From a checkpoint of a small image FSQ autoencoder.
Model: 9.87M parameters, 32-pixel images, encoder arch convnext_v2, encoder activation gelu_tanh, encoder moe top_k, encoder num experts 8, encoder patch size [2, 2], decoder norm batchnorm.
Data: trained on capsule endoscopy frames (Kvasir-Capsule), 42238 training examples, 48.2 epochs.
Rows from expert 6 of block 11 of the encoder, named by matrix and row number. Rows with one number belong to one neuron. Each number is 500 + 25 x the weight over its row's rms, rounded and kept within 0 to 999. All counts start at 0. Numbers have three digits each. After the name is the row's rms in percent of the matrix's.
# up: expert up (encoder.blocks.11.mlp.up, 8x512x256), inputs 156-207
# down: expert down (encoder.blocks.11.mlp.down, 8x256x512, transposed), outputs 156-207
up.344 051:500475489470513479467521474480511526506483470479493484523489554529521500551508486481525501518492493500492528506455515472508498484527509516479438466507512500
up.345 144:401494507508501491465496501499505501501493487502506506516504499496499477502484495503499508494495496502500496496502493497438506503502507503501492495508495511
up.346 052:505449534480447491493435488524517485527476477481517476493492507549518507505510488490494489472523536480461523505478475539497483545500474480499455490478536511
up.347 063:504504485466483503506507512511517522515487517461454481486514494495507479492492505507418498531513518503478519508478516484477508491535467465488514530505507524
up.348 149:444459515513465532489542509536503515504490511503489530509517520511480525496491460482512484472481556506511464465503527494481495543508488516511508495473489515
up.349 065:499534499452497496510502502486495506464479539460460491499508518491469474481530509506448524532522494524444538494486520474493487487533472489505576516481457498
up.350 051:504465485530453495517497485507528463519534506527516519501511501538529544506476500506524493494490512504457471508485484472499491534500487463489434482465472457
up.351 139:375497510518511496453494495506511501508490474497507510510490494506499471513477495507503514492485502511514503492493484489440505496502499514505496498512505516
up.352 140:400481516508503498461494502497503496502492493497507506513502498490498470500488484505498508488487494505493487493502481503439512494502507499499490496510505511
up.353 088:494463475547482532520501499501481506511444519492492459459483522480510512480475504496479511555478514491472481519513530489465503508470514504474464461506485516
up.354 065:490499486518499524506537517487492467518539487524504504480509503476525553504469494477565486517492494510540471492521517487485501502464517516511495480492498498
up.355 143:401495511510509492472499499496505497494491488501514502512493501499497474507487500501501508503498493506495488495500487510434505501508506496496497491506496511
up.356 044:497525492499472503504511512576530532486508496513481465490522493551524479506468509486475509557562526490446509516471527449524514533524472464437457525454505493
up.357 144:432488501517503527477541500529488499518498526506474490537534507523497542504493469488540485483477536499505470457532525480497489509488509499495510477501499510
up.358 069:505550497497477495514477488523501508485479492494414520462513514451486452503516508498457492496553475496494509499477485462509490501514462482479479551516500469
up.359 141:381490507517507492463499499509503501506486478497503499512489495496497477503474493505503510490488496507510501495500496485435501505496504503499495496507501518
up.360 044:501486498507506527470468452512514505501450471484498505514491490550470492503495495499471500547515539458472548484496516530488490503520448493487491509519508494
up.361 101:511455511528485554510478499504501498489501497472550472487467462488515493499457524487470516504479512457501522505493479526476479493489436502486506519501496483
up.362 136:447487483538465533472530498532496474486513532498486509520538503459493521508484423492534507469487541521497435473523439497517498499481538554481551500502508485
up.363 113:489518499478447492478504492474523486511477589485509517522521483499510507478523488482443505540522510502477497504513528483475508494509483502513520469512465507
up.364 107:498434495524500551545510497502522518498485556484474480467438504465484496474492472509458519492493513496486482526528478526463478508464509516467479492488497493
up.365 136:403491503492501492494497496500503493497493487495500501497498497495504473517484486503498503489500487508496482489504483504446498504506495482495495487505496512
up.366 044:498512480545492477477513460543517517511513491475455466495532482520501490514480516490491496564530519478454541510474528458498497520548441484421480519472496520
up.367 135:473516453517489490570528534518515512494504516486466499468478541502486522519488476504509485532570526503494506497479459404473492514532530504508479503507518506
up.368 132:473492495525490516575500484494530486463467555488505499480515497468484506508502430496501484481492523496501489507492448460465494494518532501509490460520496474
up.369 044:497504478490518494521477483486491487481457540488431504522504512430449499489519488509476503550510477495494532485535536509493516474514520544501580491541478512
up.370 081:503539487501495494527474485537493505503464481485400515510511546499464489500517487501490503476536469486496515502489460490502472501510477495487478536486501473
up.371 089:496479499535507500542472518551469526477488492509468473493526526507486504501479511500463526490540483486473519501474526470507475521507521495470473537498503500
up.372 050:506505521490474501500443488532525498475500511481508499477518491511515501509481512499492535536555509502460527504480537476494449521545438464458517500472529520
up.373 058:502481502487514499500565517477503505507491502465520510546471561561494517467500485483528483508472489504482491501528470535465524484495512512523498481474493506
up.374 097:487531502486493508484496471503537468488506506495479525546520477496473478496535473530491520476526502492499491521502405479509480501516505523498485514537503482
up.375 087:497585496483492506500508480520512485488502541483476508511520492491483480498527492536461496495551486495489500516494438480511497517514486497492491535497488473
up.376 070:507511509501462491519439514509500517535479505501459470460463526494526486513485525524418489520504528483491511511457488513479497529481486489469486519515543515
up.377 168:448463486518506484506521514490511531489527485522455505479511508535511471526495506482502475527532465476491504502472523445509511495524541476498418510486531490
up.378 090:494497482513507513519466529526473505466447486504510469492507535506485532473483541514493493505509501485501516495485525460478506495476509518501533461497515473
up.379 051:504503516456467493502432499503517519509456494517491467500478523540525484523519505469454518536532539485480524484481521520489489535507482482496502518476544503
up.380 063:496555475488488500529486497530491522484516541522458473483534488463479479507488526517425516527545522492458511502484546455515500529533485466465505552480494485
up.381 054:502507498488546504482513455483463480516502508452488516513493502444510506499487482513545537467469466531522485491524474500479479459516526488512537486532482511
up.382 046:498535473464493470513477466475499507488449534490431476479508522475484495498524499513478503575551541481461525496496552468505484534532477486494535532508499493
up.383 059:506465502502462493488460502528525524538458496480465482491506500517497492500508497510441476503500531463522512501496497507485502549504494483485482495481533519
up.384 060:505483483499481497495502472505516538526470534475483516492489530505487487514517504524447482511510530480514502497485472503494480540520468490492494499503492502
up.385 158:422501474512490507495523508528521489480557464523483525488514540505468498487486423479527479465520511498507454480517455489526485502481492514476486508463508504
up.386 048:497501501507483471484499474473531489500448513487507486518484524558515479521503485457499458546502541480484534503467527523482491518526487507493496498478510518
up.387 136:404499505488505492505492508495500492499493493496507504500501501492502481518482490508494506495507482514496481484505485501442493507505486480497491489498498515
up.388 119:473555481491498490507518457506534490497505487494478505551516483504488495497524486522476530515535504495507511524504414486505503516520492509494501514524493486
up.389 071:499518467492469475535493524479510531469476522503432514487496456474503487503503544524454511546545515498475517474476530416484479489507498502455538529511507509
up.390 067:503547485485479482497469488512495505488478525488412510499479519482493459487519508519464501489528499500481521499478475462493471500523446490488509547512480492
up.391 135:394496515505501506479492494495507490495494483500507507497494503506504478510487491501502507492494488505493482492500466509450509500512499498499497506507501505
up.392 062:506449492507468495486451482532519500507488449493511478491499521577529516508506483496507495471515516458457519505468472527511494551499524490512431471471532479
up.393 084:494502492542499515544505492520488505468506514547455466498490502512499496504492506529454504502541500483479516512476532465503485537516507496440485529482503471
up.394 137:362486517525507497449497492510507496502496469500514504513493488507501470501474492505509514484478503510515499498502474489433508506497507518510484502502506510
up.395 144:445515522515484527523512491499499497517467541466518498522537488484524505511449548504484496576523527501486540510508540504505517521483501491526501466503480517
up.396 046:498509482496477483483455491515514495530432506488489500513498536484501486491528493490433472535482534477545531475490502534496514512501475525526570523510517519
up.397 093:499563486500484477519499498519519492497507515472444504491511521491499462499522500509478502485558510517479508512471444453496492496513485479470497521514496475
up.398 148:456484489525510491506480536514507527485509493506485511490534483497504510529468524481509482530518489478490547492473496449487488502488520478484452508492494517
up.399 099:464502485496505502469543473498488491502480494512514501493513524517502563494479469475564505519452524509505483472527500509496499509496504480499494450508485504
up.400 072:505499466461480511524502523546484503498469517494456485490483523509502465524498516531465489484565464510471515529491507454501482509500505495480505508504495478
up.401 057:501542463472493498510508514504514500486449501446436483477502505472483450502499510498422512544537515495476524516476511471480483489536495469502524538488493515
up.402 062:496538493472516490512501495502475500463468545500450520480519494467522481504535499497451543516552490496471531501543505477504474500515487478488565537501451508
up.403 064:504498490460499502481486521516506475516488522447466476527512479498507496485483490503428510518478527496478521499483500509468503478539457475459498520477506503
up.404 056:495522502518493508472556474497519481486471540442497512520516464488501497477490482524515490493396466516556496497539484530457528490517496509483556473481490511
up.405 045:505511498482506504480468467473479505505425518472450503482499505473477465505517497527440515562518500476496541500501525506501482487526455506498548503513485516
up.406 118:449512534503480519503525481496512499512450546480529496527520481467521513491460522498472513560515519502488522523514529511490519510479514514535498461523484504
up.407 081:494539476535492486551498503482517506483492507528433514466514483474498496538494543498482474561568501477489498485472556414507501534511532482458469524514519516
up.408 168:461487528475522529431469500494484467470496568510531495517503513462490540466484471487473516502495537513555499499494505537452521467503515500474549524501497497
up.409 055:500494489475468501473506487499507465498454514414467524509520496479524501486502469526474519489458479503496520499501464539462490499550497473485531482475496529
up.410 182:411549533495488492427559472508535487541516497496505505522495510525520525505502496494520526490495536498518495494517475504514490517492499506519528501503501497
up.411 057:490472515490494532478493518566498518482495505480490471525522519494528518481472494485438517468505497473508517515501507494478510526514489511477495506459498498
up.412 091:515478495534497521547504485522499492517523539468472470475441462462520481514501509537445497531539496497493496510504506522478471523469471493453485503504491512
up.413 137:370486521503501492470493506506510500498489473498508495480465501502501475511478496497506509494484497519506504502495481502446518508510493513505494507511512514
up.414 141:391490512514499498461500493499509490501496483506507503512492491499508473506483494504500510502485492507508493493504481507434514504503503507499497495499499504
up.415 094:467499489516500505474551495509486486502489455504525506503519512513503542508478477480566505511475503514533469490505476498498492513497508494532466465529510498
up.416 072:495503530482522505475497510540506514482515552496515486532517543490503481498537470508447504494519458494497510493542499494502477515502491515472518532461477489
up.417 068:484493488468516490493536509508495495499535493526572514534503526535522545500491482459536510504468484527519484511528482557493508491484497495552503471509502503
up.418 047:511532530453485527490449448486513521470428504484475510516495460495467480499498484504454502521577550485494516512528541516514522516474480486497530538532532519
up.419 055:501477501485470471479464461521537512523505480493550513502524518562512523504520486469524489477507520516466536479459482538502486509531489471515462468471519470
up.420 132:406492506494502493500497499499506487493492485498502503503498499503500474513479482502502501491502484504495478482504482502448498504507493483496500488506491512
up.421 082:482495511516509487472566497503488505505493474488520489515474501507506537512472474476566507504479509535523471501500471501477486496491531516521487452530507494
up.422 124:458521537474471490420503506477493473527492572490533509520513519483543518469501496459478488528500546506505489506513548550467526481498478479510533499486500505
up.423 100:505506514484511498506506476541459523497523466473482512539544499515476490505525512480509546504532473494498527501535493470511482483503506523544540544496493519
up.424 045:497488501444563495487496533477473483531554510524559511511493501517510528476489487501550494474502498558478477497481468481480483493533515480522462450502479473
up.425 052:495562468508506500501497482536526515492525540517464468462517508476479443517496510520454528472543505496468506494520525446531503540527485463437495552498484485
up.426 101:464495495517520513498488532469485503487504492534496504483510499498513543519477508481529474528502484499506499458490529458487503504493511481509484493503490510
up.427 086:495505519557512524516463519544479530466508531519505479517517520496494484494518492525463525500534513488505515503483506472500486509495524496450514532474490485
up.428 138:356493520518512504448493482510515503504500475508512507509486490508502477502474494497504517501482505513516502502486472485437511505498503529510500503508501504
up.429 068:508546510471512502482472507508532506499487527475490534486472539496505444491531498491440491473533486482486523498514461514507463502518461480507502524504486513
up.430 132:407494512488501484503490510497505493492483492498503500500508495497501484515482484507498502491505484512492473483493479505444496503515489480495487491497497513
up.431 068:501533495484488505508500487523477510460484543490447511481501501492505457508531516526473548504545464510462520501509496443522465495534483499478552531501463475
up.432 055:506479500521461514483428490508506512512496465524495523517496512549502526514504521500494510469533555445479513508477486513517521543477504507508461518502519510
up.433 177:428558511505459495526552483509545517528489501475501522535487487486488526519508519495493484513544488494510541516490501484507506497525505487532495475504496508
up.434 077:507495491515478525541496511527516518517470535488445464469467499518517451501500515526428501488530487474452506531482502500508459551506489492484473515490517493
up.435 055:501527479447480481482510506503504497493454531454440490470490519488513453504514500500436503530534515503479529482480494497500467519537483495487532511505505503
up.436 045:511516476515479508515478525528477489481506480532470516452494490475536515499472523508453559458563525486498463495516480485547504541439532491514534531486502512
up.437 045:502482503506505527512486502481446487467550482526481517515504507464529512499459508505495563490518538490472496490513532492534519518486494501483513519512501521
up.438 051:504425508510480499508511505515507474512529464510513499496494513512502525500489477491551502435523503508472476517482469483495479511499536472520423451459505475
up.439 045:496490503496528482514457464508495512499463528511502486486479527509491489507528492485490518512508499489489526513522518486524469523527464482500510497534476514
up.440 101:496472503513492536476471542532488507507507504486569464495493495492528513495455546506478502500481524515535540527483492522477484484485467492481524480504492493
up.441 127:447512512488461513466524491474480482547487574487491495520533497519544520487499528463509510535500546506477495480497547524482519509495482502513516488498497502
up.442 044:494509494500525504469483465484537524506455505472505492516456527492483488488520484491508451527464482481534552510478535531468513508519497512498516476500486510
up.443 064:499509495492489502529486495504488523451473499494425506482490524469476466491524515509482521522549492527463527493479534438493492489530472501485541542491484484
up.444 104:471509473522514499565507537525475515492472504507502493518524482512479498506492530510466500557541523480476549490456500476499489494527512464455463485544461532
up.445 167:420529508519474516441550495544513492505540515498513527511508504481506517512481440499526523467505548524503441471546441494524492525496525536486541506496514511
up.446 098:511541460489513533503458501498484479485494506506516492539529470513515502510490490509477504512507541504491526517480456539503498473475468461478503501460480454
up.447 051:499523485486496485502494487508523513480468508484461462485478541543496475503520507475484487580544541491467523496485543465492497526527466480492507508489506521
up.448 050:500515465477484474497480503511503489499457515473452490486502509448511463485520504510408489509525525485484516495488506494487482516523486478480555545501501487
up.449 149:444519516479504518462531482512533462495528473522500549523513534514473515485503440483510507476512545499534454497536436524522493504484503532473515531466501501
up.450 136:350481518518514506443492485510501504504488472510518502502479495496496480505483499502505514470493506515523507504479484483442496504507500519515496498509494495
up.451 160:435504475516490526488535493526509470494536489520483519525545522491474505507490417491536500451506529496523439505525397495530483498484518544465518499477512485
up.452 048:499548481445484498491528501507494479489466537451427484463517519440477453520519490518476496511513467509506513508488511491512486499532494489496532504501479475
up.453 144:440490497508491521486523496505523485505467506501541482526482493454491500459502525499459527539508506506512529510508513541489512502507519520520519497503478502
up.454 062:495560484461489507507502506531509510465509538493470467482523526500483454506509514505441525484530463509449516501497524462514505514532480472473528540449452470
up.455 074:499469523536489508477544474519469457519491499478467524512527492508497525466490485505554517490523511488514473477507451505514491510511511559460520470519492502
up.456 055:497552504471512496476498476506515524499500519498475471485488519459482452496500489510421502497503502466497518503528518495509497493508463490475490535487480480
up.457 063:502478491515471498536477525494529536533460505496430478475477502501504459498491506520436492508514534492512501503471501500481488527481496485476468511466509498
up.458 050:502457488486501516495511505465488470512508467479457518517481533470530515519533477514548495519453468488518492478491472502451509514508545553498503474504506528
down.344 026:495494492512503499510451491452465497472465464512507496524473501515501459499500453495511468498481520511537480463528488501521486507506511491502506530507513488
down.345 100:521499496502490533504499496498506497499500497503497494482510498506492559499506486500497515503519492529498492496505492502503493505486496495501502496496510511
down.346 035:461509481482503516492487520482500529508536507525529513520486501473495505521522505498500512501451528515461503476503494489513491495482530516478487515542491508
down.347 063:490493488501512498484488510485505490508486506504509521516492494482485528494508496511515495499485502533502488525515499485524492505500490508491494485518504500
down.348 179:500483509489491461489473511501481528500487509501509509492516492495502477461461550492499493483505505477496537501503491502469512491503503504521502522494494448
down.349 059:486491507517499517499491504489508505510479490502501502522493509481528488483494488506516503481505497507523499542516500489526495513527485520524495516515511515
down.350 031:497527482474472502494542529511512498492504503515505489494490488532503500522518489484499502460520489512509512509522521517417524518538534515510485502498461495
down.351 102:518489502506493524503503510507518501512506498503498497486502491504483555507506493500498521509511497523494496505508497500519498500497510487495499500505503509
down.352 096:521492497504490529495495516496516489499504491498506497485509487503488558502510496504498525509506489528503486495496489498506489506502496491484506496504514518
down.353 045:492469466490503477485470554518500528462471500529520504474514496524501459485518550483518518495514525519522498489513504445461488538540519489529494495493501478
down.354 076:511502494495494470508487509509520500499514503496487513495504495509486489524505516515496519509504520500501502490491511504473502510523498506482489498491486492
down.355 088:524506502505500529509492516507521492501503503490504494474508495503494560507513492507506524506515491531504500495514499504498495508503512481503500498514506505
down.356 034:440510484522508494458503495493506502485453493510524519531469466500513454509503515486516507516463513517494530482504516479508496544516502518519473526514469501
down.357 265:500496517488495444492483508499500530501494505504510505510504495501502471484485551504496500495500520470497509498493486505472500497506494502506510507501497479
down.358 087:486509493523512495481487503485514477505481491492489513501500515507503523497505479490508507503493505523513508508487518490515491507513486508505489493488492488
down.359 097:520497503501487527504492505499510501508507496497501503487510476513494563500512491499501521493512492529502495498501497500513509497483499494499498496500504514
down.360 031:503528525482485478472485471499491498456477464495496524519493522461500456492513494477485512517461525490487481500491480472492512505490462487513492525504520517
down.361 080:511500489495493520490496526526508500506520505504521486460517497514495540506515513486493526501514487528513482496519481474498487508493523489504494500502503523
down.362 161:488518511494502468502490503483507530506484520496499522501493519500512486499499542517496498471495519481485515516489501504470521517525516511496494510518473464
down.363 084:486524516513501554484516497471517523509484509511500514510469487504484519487500521493511488475469484543492506510510508495526514525520516515502495491519477497
down.364 084:483501494511509520493495521499500504494472515505510504471512490524506523483494493496514504479510492553496499504505511469499502532532527508515490497513490488
down.365 087:500496505512493537505487516494518498491497507493501492490501484519504569503518496511505529499510493543501482503514498506498498516501506485488505492504501512
down.366 031:472500475535482459491498504456518504508460511502518497574495481489484460518520508499498485481445514495496494546478474502499490509512477496504473511498477495
down.367 128:470506469490504520504482506498511505511496505516506503485497511501495517492495461500494506484486495540516501484485520479524487500489505489515464487481493498
down.368 133:481509469499497520521487509490519489497496499509506491473493495513501522502509465504496498474499496535510497493479520489499494524515509487503469494492500494
down.369 028:476489500522476468495513512494459473511484483504522522529516502519516472523494507487501496541538520479503496556484523456523474514536492506490453498468513481
down.370 119:490503483513515533489491490478505482502486501500485520497494503501498518493500465505504504495484509524517502513496500509512501505508480516498485491506479494
down.371 104:485492469512514537488490492493482481503480497500496514491506495497496512497498477498501504498488485520529495505498499493517489505503483513503474501497487500
down.372 035:488510513521498473484521506493520505508491487499523484540483496479501465512505490492494515532484520516458510499457509489487492488504488507508504513503513509
down.373 041:514496539490508517471486504466509515492459499537493521513470491513484489517515530490504466507468532472504492518509489520481510509518522500509514491500474498
down.374 122:485511502517493528490520493487509484510494507501499508494496512503498513503494480490513496485492484509502498503501522507507503506502517521499497505491478506
down.375 119:491522505515501539491509491481516492511482501498495496501506506497495497489500486499514518496495498514497500498498509499506495504502504507518495499497501508
down.376 067:492495493501486496498484530511494474496508497504506522488499509504485524497498510490491530507506492526509494509505516455501498508511509485488479497476496492
down.377 138:505489487470491461506479499539495488482531491475505479485514473503467478483476503496470487516541503478491526429477501487457474491478477478495483498477516497
down.378 052:514462485496493497477443510507484466479486468498489498496487475483493478510523522471460527530507499493534489488499480483484484476487496472492468509467483502
down.379 045:513493479517490500472482534493471487477507485506501521493492484491471503507509509490494513532479513504490502493499500480510492472489503478473498506478517497
down.380 058:475503490523499506489513498504520492484483491510513469516497499509488503495486500492488513514492509515502501511491502493507488505509488499535479508510516507
down.381 032:500531514513502510480520476468518504518480488537485517519517532511489498528517501479550533481467515500500484529502502520479517498504493530498502466525502504
down.382 038:486502487501495482487491495506512507481485482488498478478530510496487455479492491515499507529507521496504502485493502454498505501513465481517494506499540509
down.383 051:477500490518505495487487524503485485511506484500518528503480501506475522508501475503488520511471501529504499508511507472516498480481489511500473510502482489
down.384 053:473492487506502496489507523501495513499517490507528520488504519501501518476506505495524500487477486540493483517538511472520504505496523499531516498515499511
down.385 189:486500496486496464492480490508506505481530503459503501491490494489495469493484523498483480500510519467490552468478485496466528505481494497494487514494492473
down.386 025:448471489484504513492499488504525522494520462537511509505465498468485440509489512511516494546478553531475511504491493474499515513514468488459504516513505516
down.387 085:510497502513497527508488514503516491510501511508503498485506484512490566506521492492490527484503492539495494506519498503510494516509504490491487495511495513
down.388 141:482526504508502544492518484487519491516494508507492505496487498508500501506509487496505508491476494520502487508497508505526503503488508509505489494492486514
down.389 062:507495497506488503499476510493505503500475484487508505510512489489498521491501503502516501506490498495493498531488506483495497529523482483511489491478514510
down.390 094:502514494517497519478495493478504492512472499498506520492501513494493505493493491492505500485485488522510500524499503489493503504511486521513493491505495499
down.391 080:521495502506494520500490513517516506499502497500500495487521490509487569500521501501498528496510499532502500494502498503497490506504507479490504487498509517
down.392 034:489499501505507515504489499489484535504537514527509537473507474474541482513520470504515509464458499508497518499482492504518494451483533499471467492512455488
down.393 091:488501485502497537492497520498503485504478497498504501499512483507491492502504490497501518512506484519508508505497492482493503513517506501502480504486491499
down.394 095:515494497508488530509492517506503500511503505502505504483513500502493562496506503509506515493509495520507497513495498506523507494497508486508510499504507503
down.395 142:505505526504500477518503513485503539510460511555501511508504503522515492501527537511505506485479514501503442511495513502511448509516512509530503484497510526
down.396 035:477485500499513504454475519493494515498481469527481534534510497503495493501503499516511519526468554499476517506496508439517504510490481509518501503508530501
down.397 129:485520502506499523499503496482516496508484498503490507489497510505496512485493479498511513497498497527512503501505508494508500505509502503512493493494497500
down.398 150:496487481483506463503483498513500493476508487485487481494499499501483473499494498497481499511537526481505489444474499485440456511502475479489481488477509526
down.399 188:510497515490505449493490506500502521499495502507506506510498494507503469500499545501495496500492523471506501493495492511474504495500500502500511499503492497
down.400 068:503470488502478506478489503509477466492479479499507499487503477500487515494506518482505509500519485488512492514506485490506493500501504496495482514479500495
down.401 058:481498487504496493497486509462523489498491501488509529523505493481489512496501507508513496509472517526515503515507507482534493509512466512515485496503509503
down.402 051:489523504506481494495502488491500490505491483489514492505515511484513489493513512499493519501503494487508499542486514491506492511513481513514520514500500513
down.403 057:478499510494507514487491513473510489492503489489499520516485493490491535493497496498532496488478500524503504516497503485509512521499486512491492501526491493
down.404 030:470531537490485480498520487486530467541480514515479536499481510506514509541506500468507510485532529481488519498481522517442526513512528544517482509500466488
down.405 039:512497500512496461475508504500499466501458488499513508497520520476498474480515488525487496513473515511521487529482508474520479507515499524513475508503482507
down.406 100:492510519492489470500505503482507546511467519541514512514487501520517469501537534506505501482484508501496460517504509499494486514519515513521490500497486507
down.407 068:486480481499510522505485529508514486494512475501476482482530502516475504504495491497501506533513502528510504493478537482480474500509491479496494504474511490
down.408 145:514500522521516495483514519488493532515466521489511540493529518516524506486511549477516526489524484508509490543527502516459524518544527520525510519506482515
down.409 033:473530523506504484513512491475501496524483510541496533510472513499500486502520467545525524474491517491479473516487545506510518514534476517497497495521496481
down.410 334:503505519491492447486492507499509527509503504509508504523493493510504469505505548509495499505479527466502499497495496513493507491492496506499505499500493498
down.411 041:442485465500500514476510531484478484488450527491507521511493471488501481481487508496505511490470510524501509512513502496515520505498491504500476492495447511
down.412 084:483501490510492519501496523523508487501503491497517486474520474504487521496501511502497513508518485529508499489517508476510493502500520500491491504485507493
down.413 088:515496507504491525499484509498526496500507509497513498478504493504485573495506495499498519489507503522496499494503497504505505514496505489497504492509513502
down.414 090:523504504497495526509489508505504493502506497484505495486509494503490573494501503501499530502509494525496499494509489492506499501501497484497510493497506506
down.415 175:507498509488500452494495503494497510500500501507499502510487494504499470508504529500494495508494523469503502486492500509485497498501500505497502496495489496
down.416 062:501498514507483535477522500494502486505464511503518512506497486493498503484495525493526511516493513503476504493497512495496517503497499500528500491509510508
down.417 070:521501492497502486498501504487509506498492499517501513506483500501501474527515513493485514503496524469509499504495505530485513505499489514476488484488479521
down.418 033:504484475513519459480459526503491503467480454485457509502520539495513495550540508494504509533504546500511474507481534462498508490530457508502519512492512485
down.419 033:491506526513506506485494501469524556512527503551507502516507498489504417498509466501527492517457571519475511493496478517495509490476494512520503507506502507
down.420 091:514494498505490528504487520495518503506500497494491488475502485513495562507521495505495528501511493541508488494515488504508497520496509486491499493501502517
down.421 127:508501518483501462498497509497505523504498502509508493506496498506503466503514534501499490502490521480506503493492498513473492498507514505503509498495497494
down.422 109:518508538502494478483512514495516544518502511517525531509488491511503498500505564488515509509489506488506491523525489524500521498492517513508516505517490511
down.423 076:501505480526498509483472500502527459522517484486488513529484461507482544525533477507484511511486492503542491500500514515488488493490467501461468497496478513
down.424 024:488528537474501550513525489502553530520516520520490473490483494500488456512481522489495514513498515491496512485515479504447467485524542518474514459534496509
down.425 044:504499489526470477482523503489482484504471526480517494508499532495496505503499484473474505491500490510492501519491509505486492508509478498532476516488482501
down.426 143:507493507487500446498488503502494508491508492502497504503500496506497478506502529505491505509500519475511497485488495507476487499499497491487492496490495497
down.427 078:478499495514502520472515514497509495492464500512499518503498480503490495514517496481508505514485511514518503496507482486500501511519496506513492494506486503
down.428 087:517497513497479522508489516504510490505508500502511497488508484502485558502495503493507515499496500523506512503492502507515507501485508485495507498487509491
down.429 080:507511522517496511493499503494506491516474497504506509493505524490496515490498504495509513512491503506506497522505506502500501510505487499517507485511498497
down.430 085:507505491518499521519484512501525496496499508506499502474501475514495567496514489501507532497513494542497483500510500506505496518507510491488503494509504510
down.431 070:509523507532487512492498502486508480510490496496509496506509499486503509495502500501514514495502472492494496525503503501510495499508501525494490508490486498
down.432 031:445495538473491494509492523499490510496507492484493524518490503477517471536558490511469507516462522504474517470491473490535485458450474488511517505519504480
down.433 202:476527508495494493513496496491543522501518506558503490518473491522495481539542510534489505514443539499496453481470506506557467485474494495492495464508505532
down.434 087:480492481510502534495492506505477484503486487501506499494510478504494517500508498496497516500495489520499503511517504480518504505510511506503496510491482496
down.435 056:481509474513501472496490528494499485516483488501505517519499508471491517494490510499504513478476484529502495523508501490496498502520499513511500492499510505
down.436 021:514496511479514533545504503537464515464516514480500543482498525514538497542518509515517523505497500531487488525497513495474540532548529518515499497537510498
down.437 022:487515518510465537490459485489471511505513477512524539497490543539473495529554498486507507486493514461483527510466500501506461509503499471509538469528519462
down.438 032:491524526501509499508501509480552552506512492511502479501468465512502482474513536497506503486469519496481514514484466524460514491484539524478513483534498499
down.439 032:481494496527499487463505506451496501507502472523495518531504527490519508503498501491488528519444494486507477518506500509494486512503535514502507497485487518
down.440 072:503474505499480501480499508519505492494510489501515495471506482488487512506516510467496531523529498506503478483502498479494480497485518492490516506474516532
down.441 142:521506530495493474493495502503503535517486505527517508512510488514500485474493556499512509501487505486505494521505492519496502489499503509521505497504505499
down.442 029:456464463540512454488501492481496471501476470506479494527490495492502461507519515477495513506482531543520468516503496489514486526540460531466492487479481508
down.443 065:491498489511516506482492493487505487514468493494495507505504514496505485496493489509503505492481501514510490524496499495502493497521483501516489512487504490
down.444 098:490499498513493522487500523500523480489502473514494475488490486497492503514537487492498528520507499531518472475486532472497475502502503492482471498463504518
down.445 252:493509513495498454489489500488510529508494506507506507516490496503509477502503554512499500490473532472497516505487490503490520504504505507496500509506485474
down.446 083:499515496504482525483511504504526481490515492502515492489503492486492537493498500470503521486505494518513497487497498494491498503493514510497496504515493515
down.447 036:452483461518520498478483515476501516473478475522528488529478483486484463495515506494508479514470537526502517506536493481501490522525497497485475505482500526
down.448 054:472498493510504478477489510486494508491472490485497516504500514497499483486502498508514513519492503519485508522511511468533492492512489502514489509511521513
down.449 134:502518512510501492482500489496533517506545509475508535501481497500511502524510538493505505503472519474508529502492496522510572497469520525482502511514477487
down.450 087:521499514498480542507493511499508501507513493498511497489507497506486565498508502501499513505500495523506496505503490509514507492487515487491498492502505490
down.451 196:470523485505518499496507484483506498481512520453501530503467494509512486512506500502496480473488511489496535516489499503487559533509502514479485522519470470
down.452 039:480503490506484462476497507446506491520488516505513481528480525490504466501529501485488500484485504494507489523512519492495510503528502525499499471497495491
down.453 151:503516517520508476497521503464508524511471495516487516513490512516529476537564527503500534496494513497514435522507517506490488531538519519493491494507484548
down.454 056:489505502509499491476514497482502488492483506495506492520491505489515487508490489494498508492503488504492502531509485507498485515545493522508476496496490510
down.455 070:511511529485499485503501504511496518521496517507516524508509508493508510496496545512514497465478484491494495525500499518484515487500520513509515493509485493
down.456 047:476535502507503493477500490487508480503480487500530499522476507490486519487510497501500503489480533500498479497479482501496496512513473504530488498521490509
down.457 070:485495473519506488493476536493494490509493504499532523505518499491476558508507499507516512479492476539515494523517517467519491506495494517519464505511494510
down.458 026:505560499507485509503490486454506479530449519517480567484483526498525514507540468493545503476548512467502486510511486545427507483518506542494489520512450497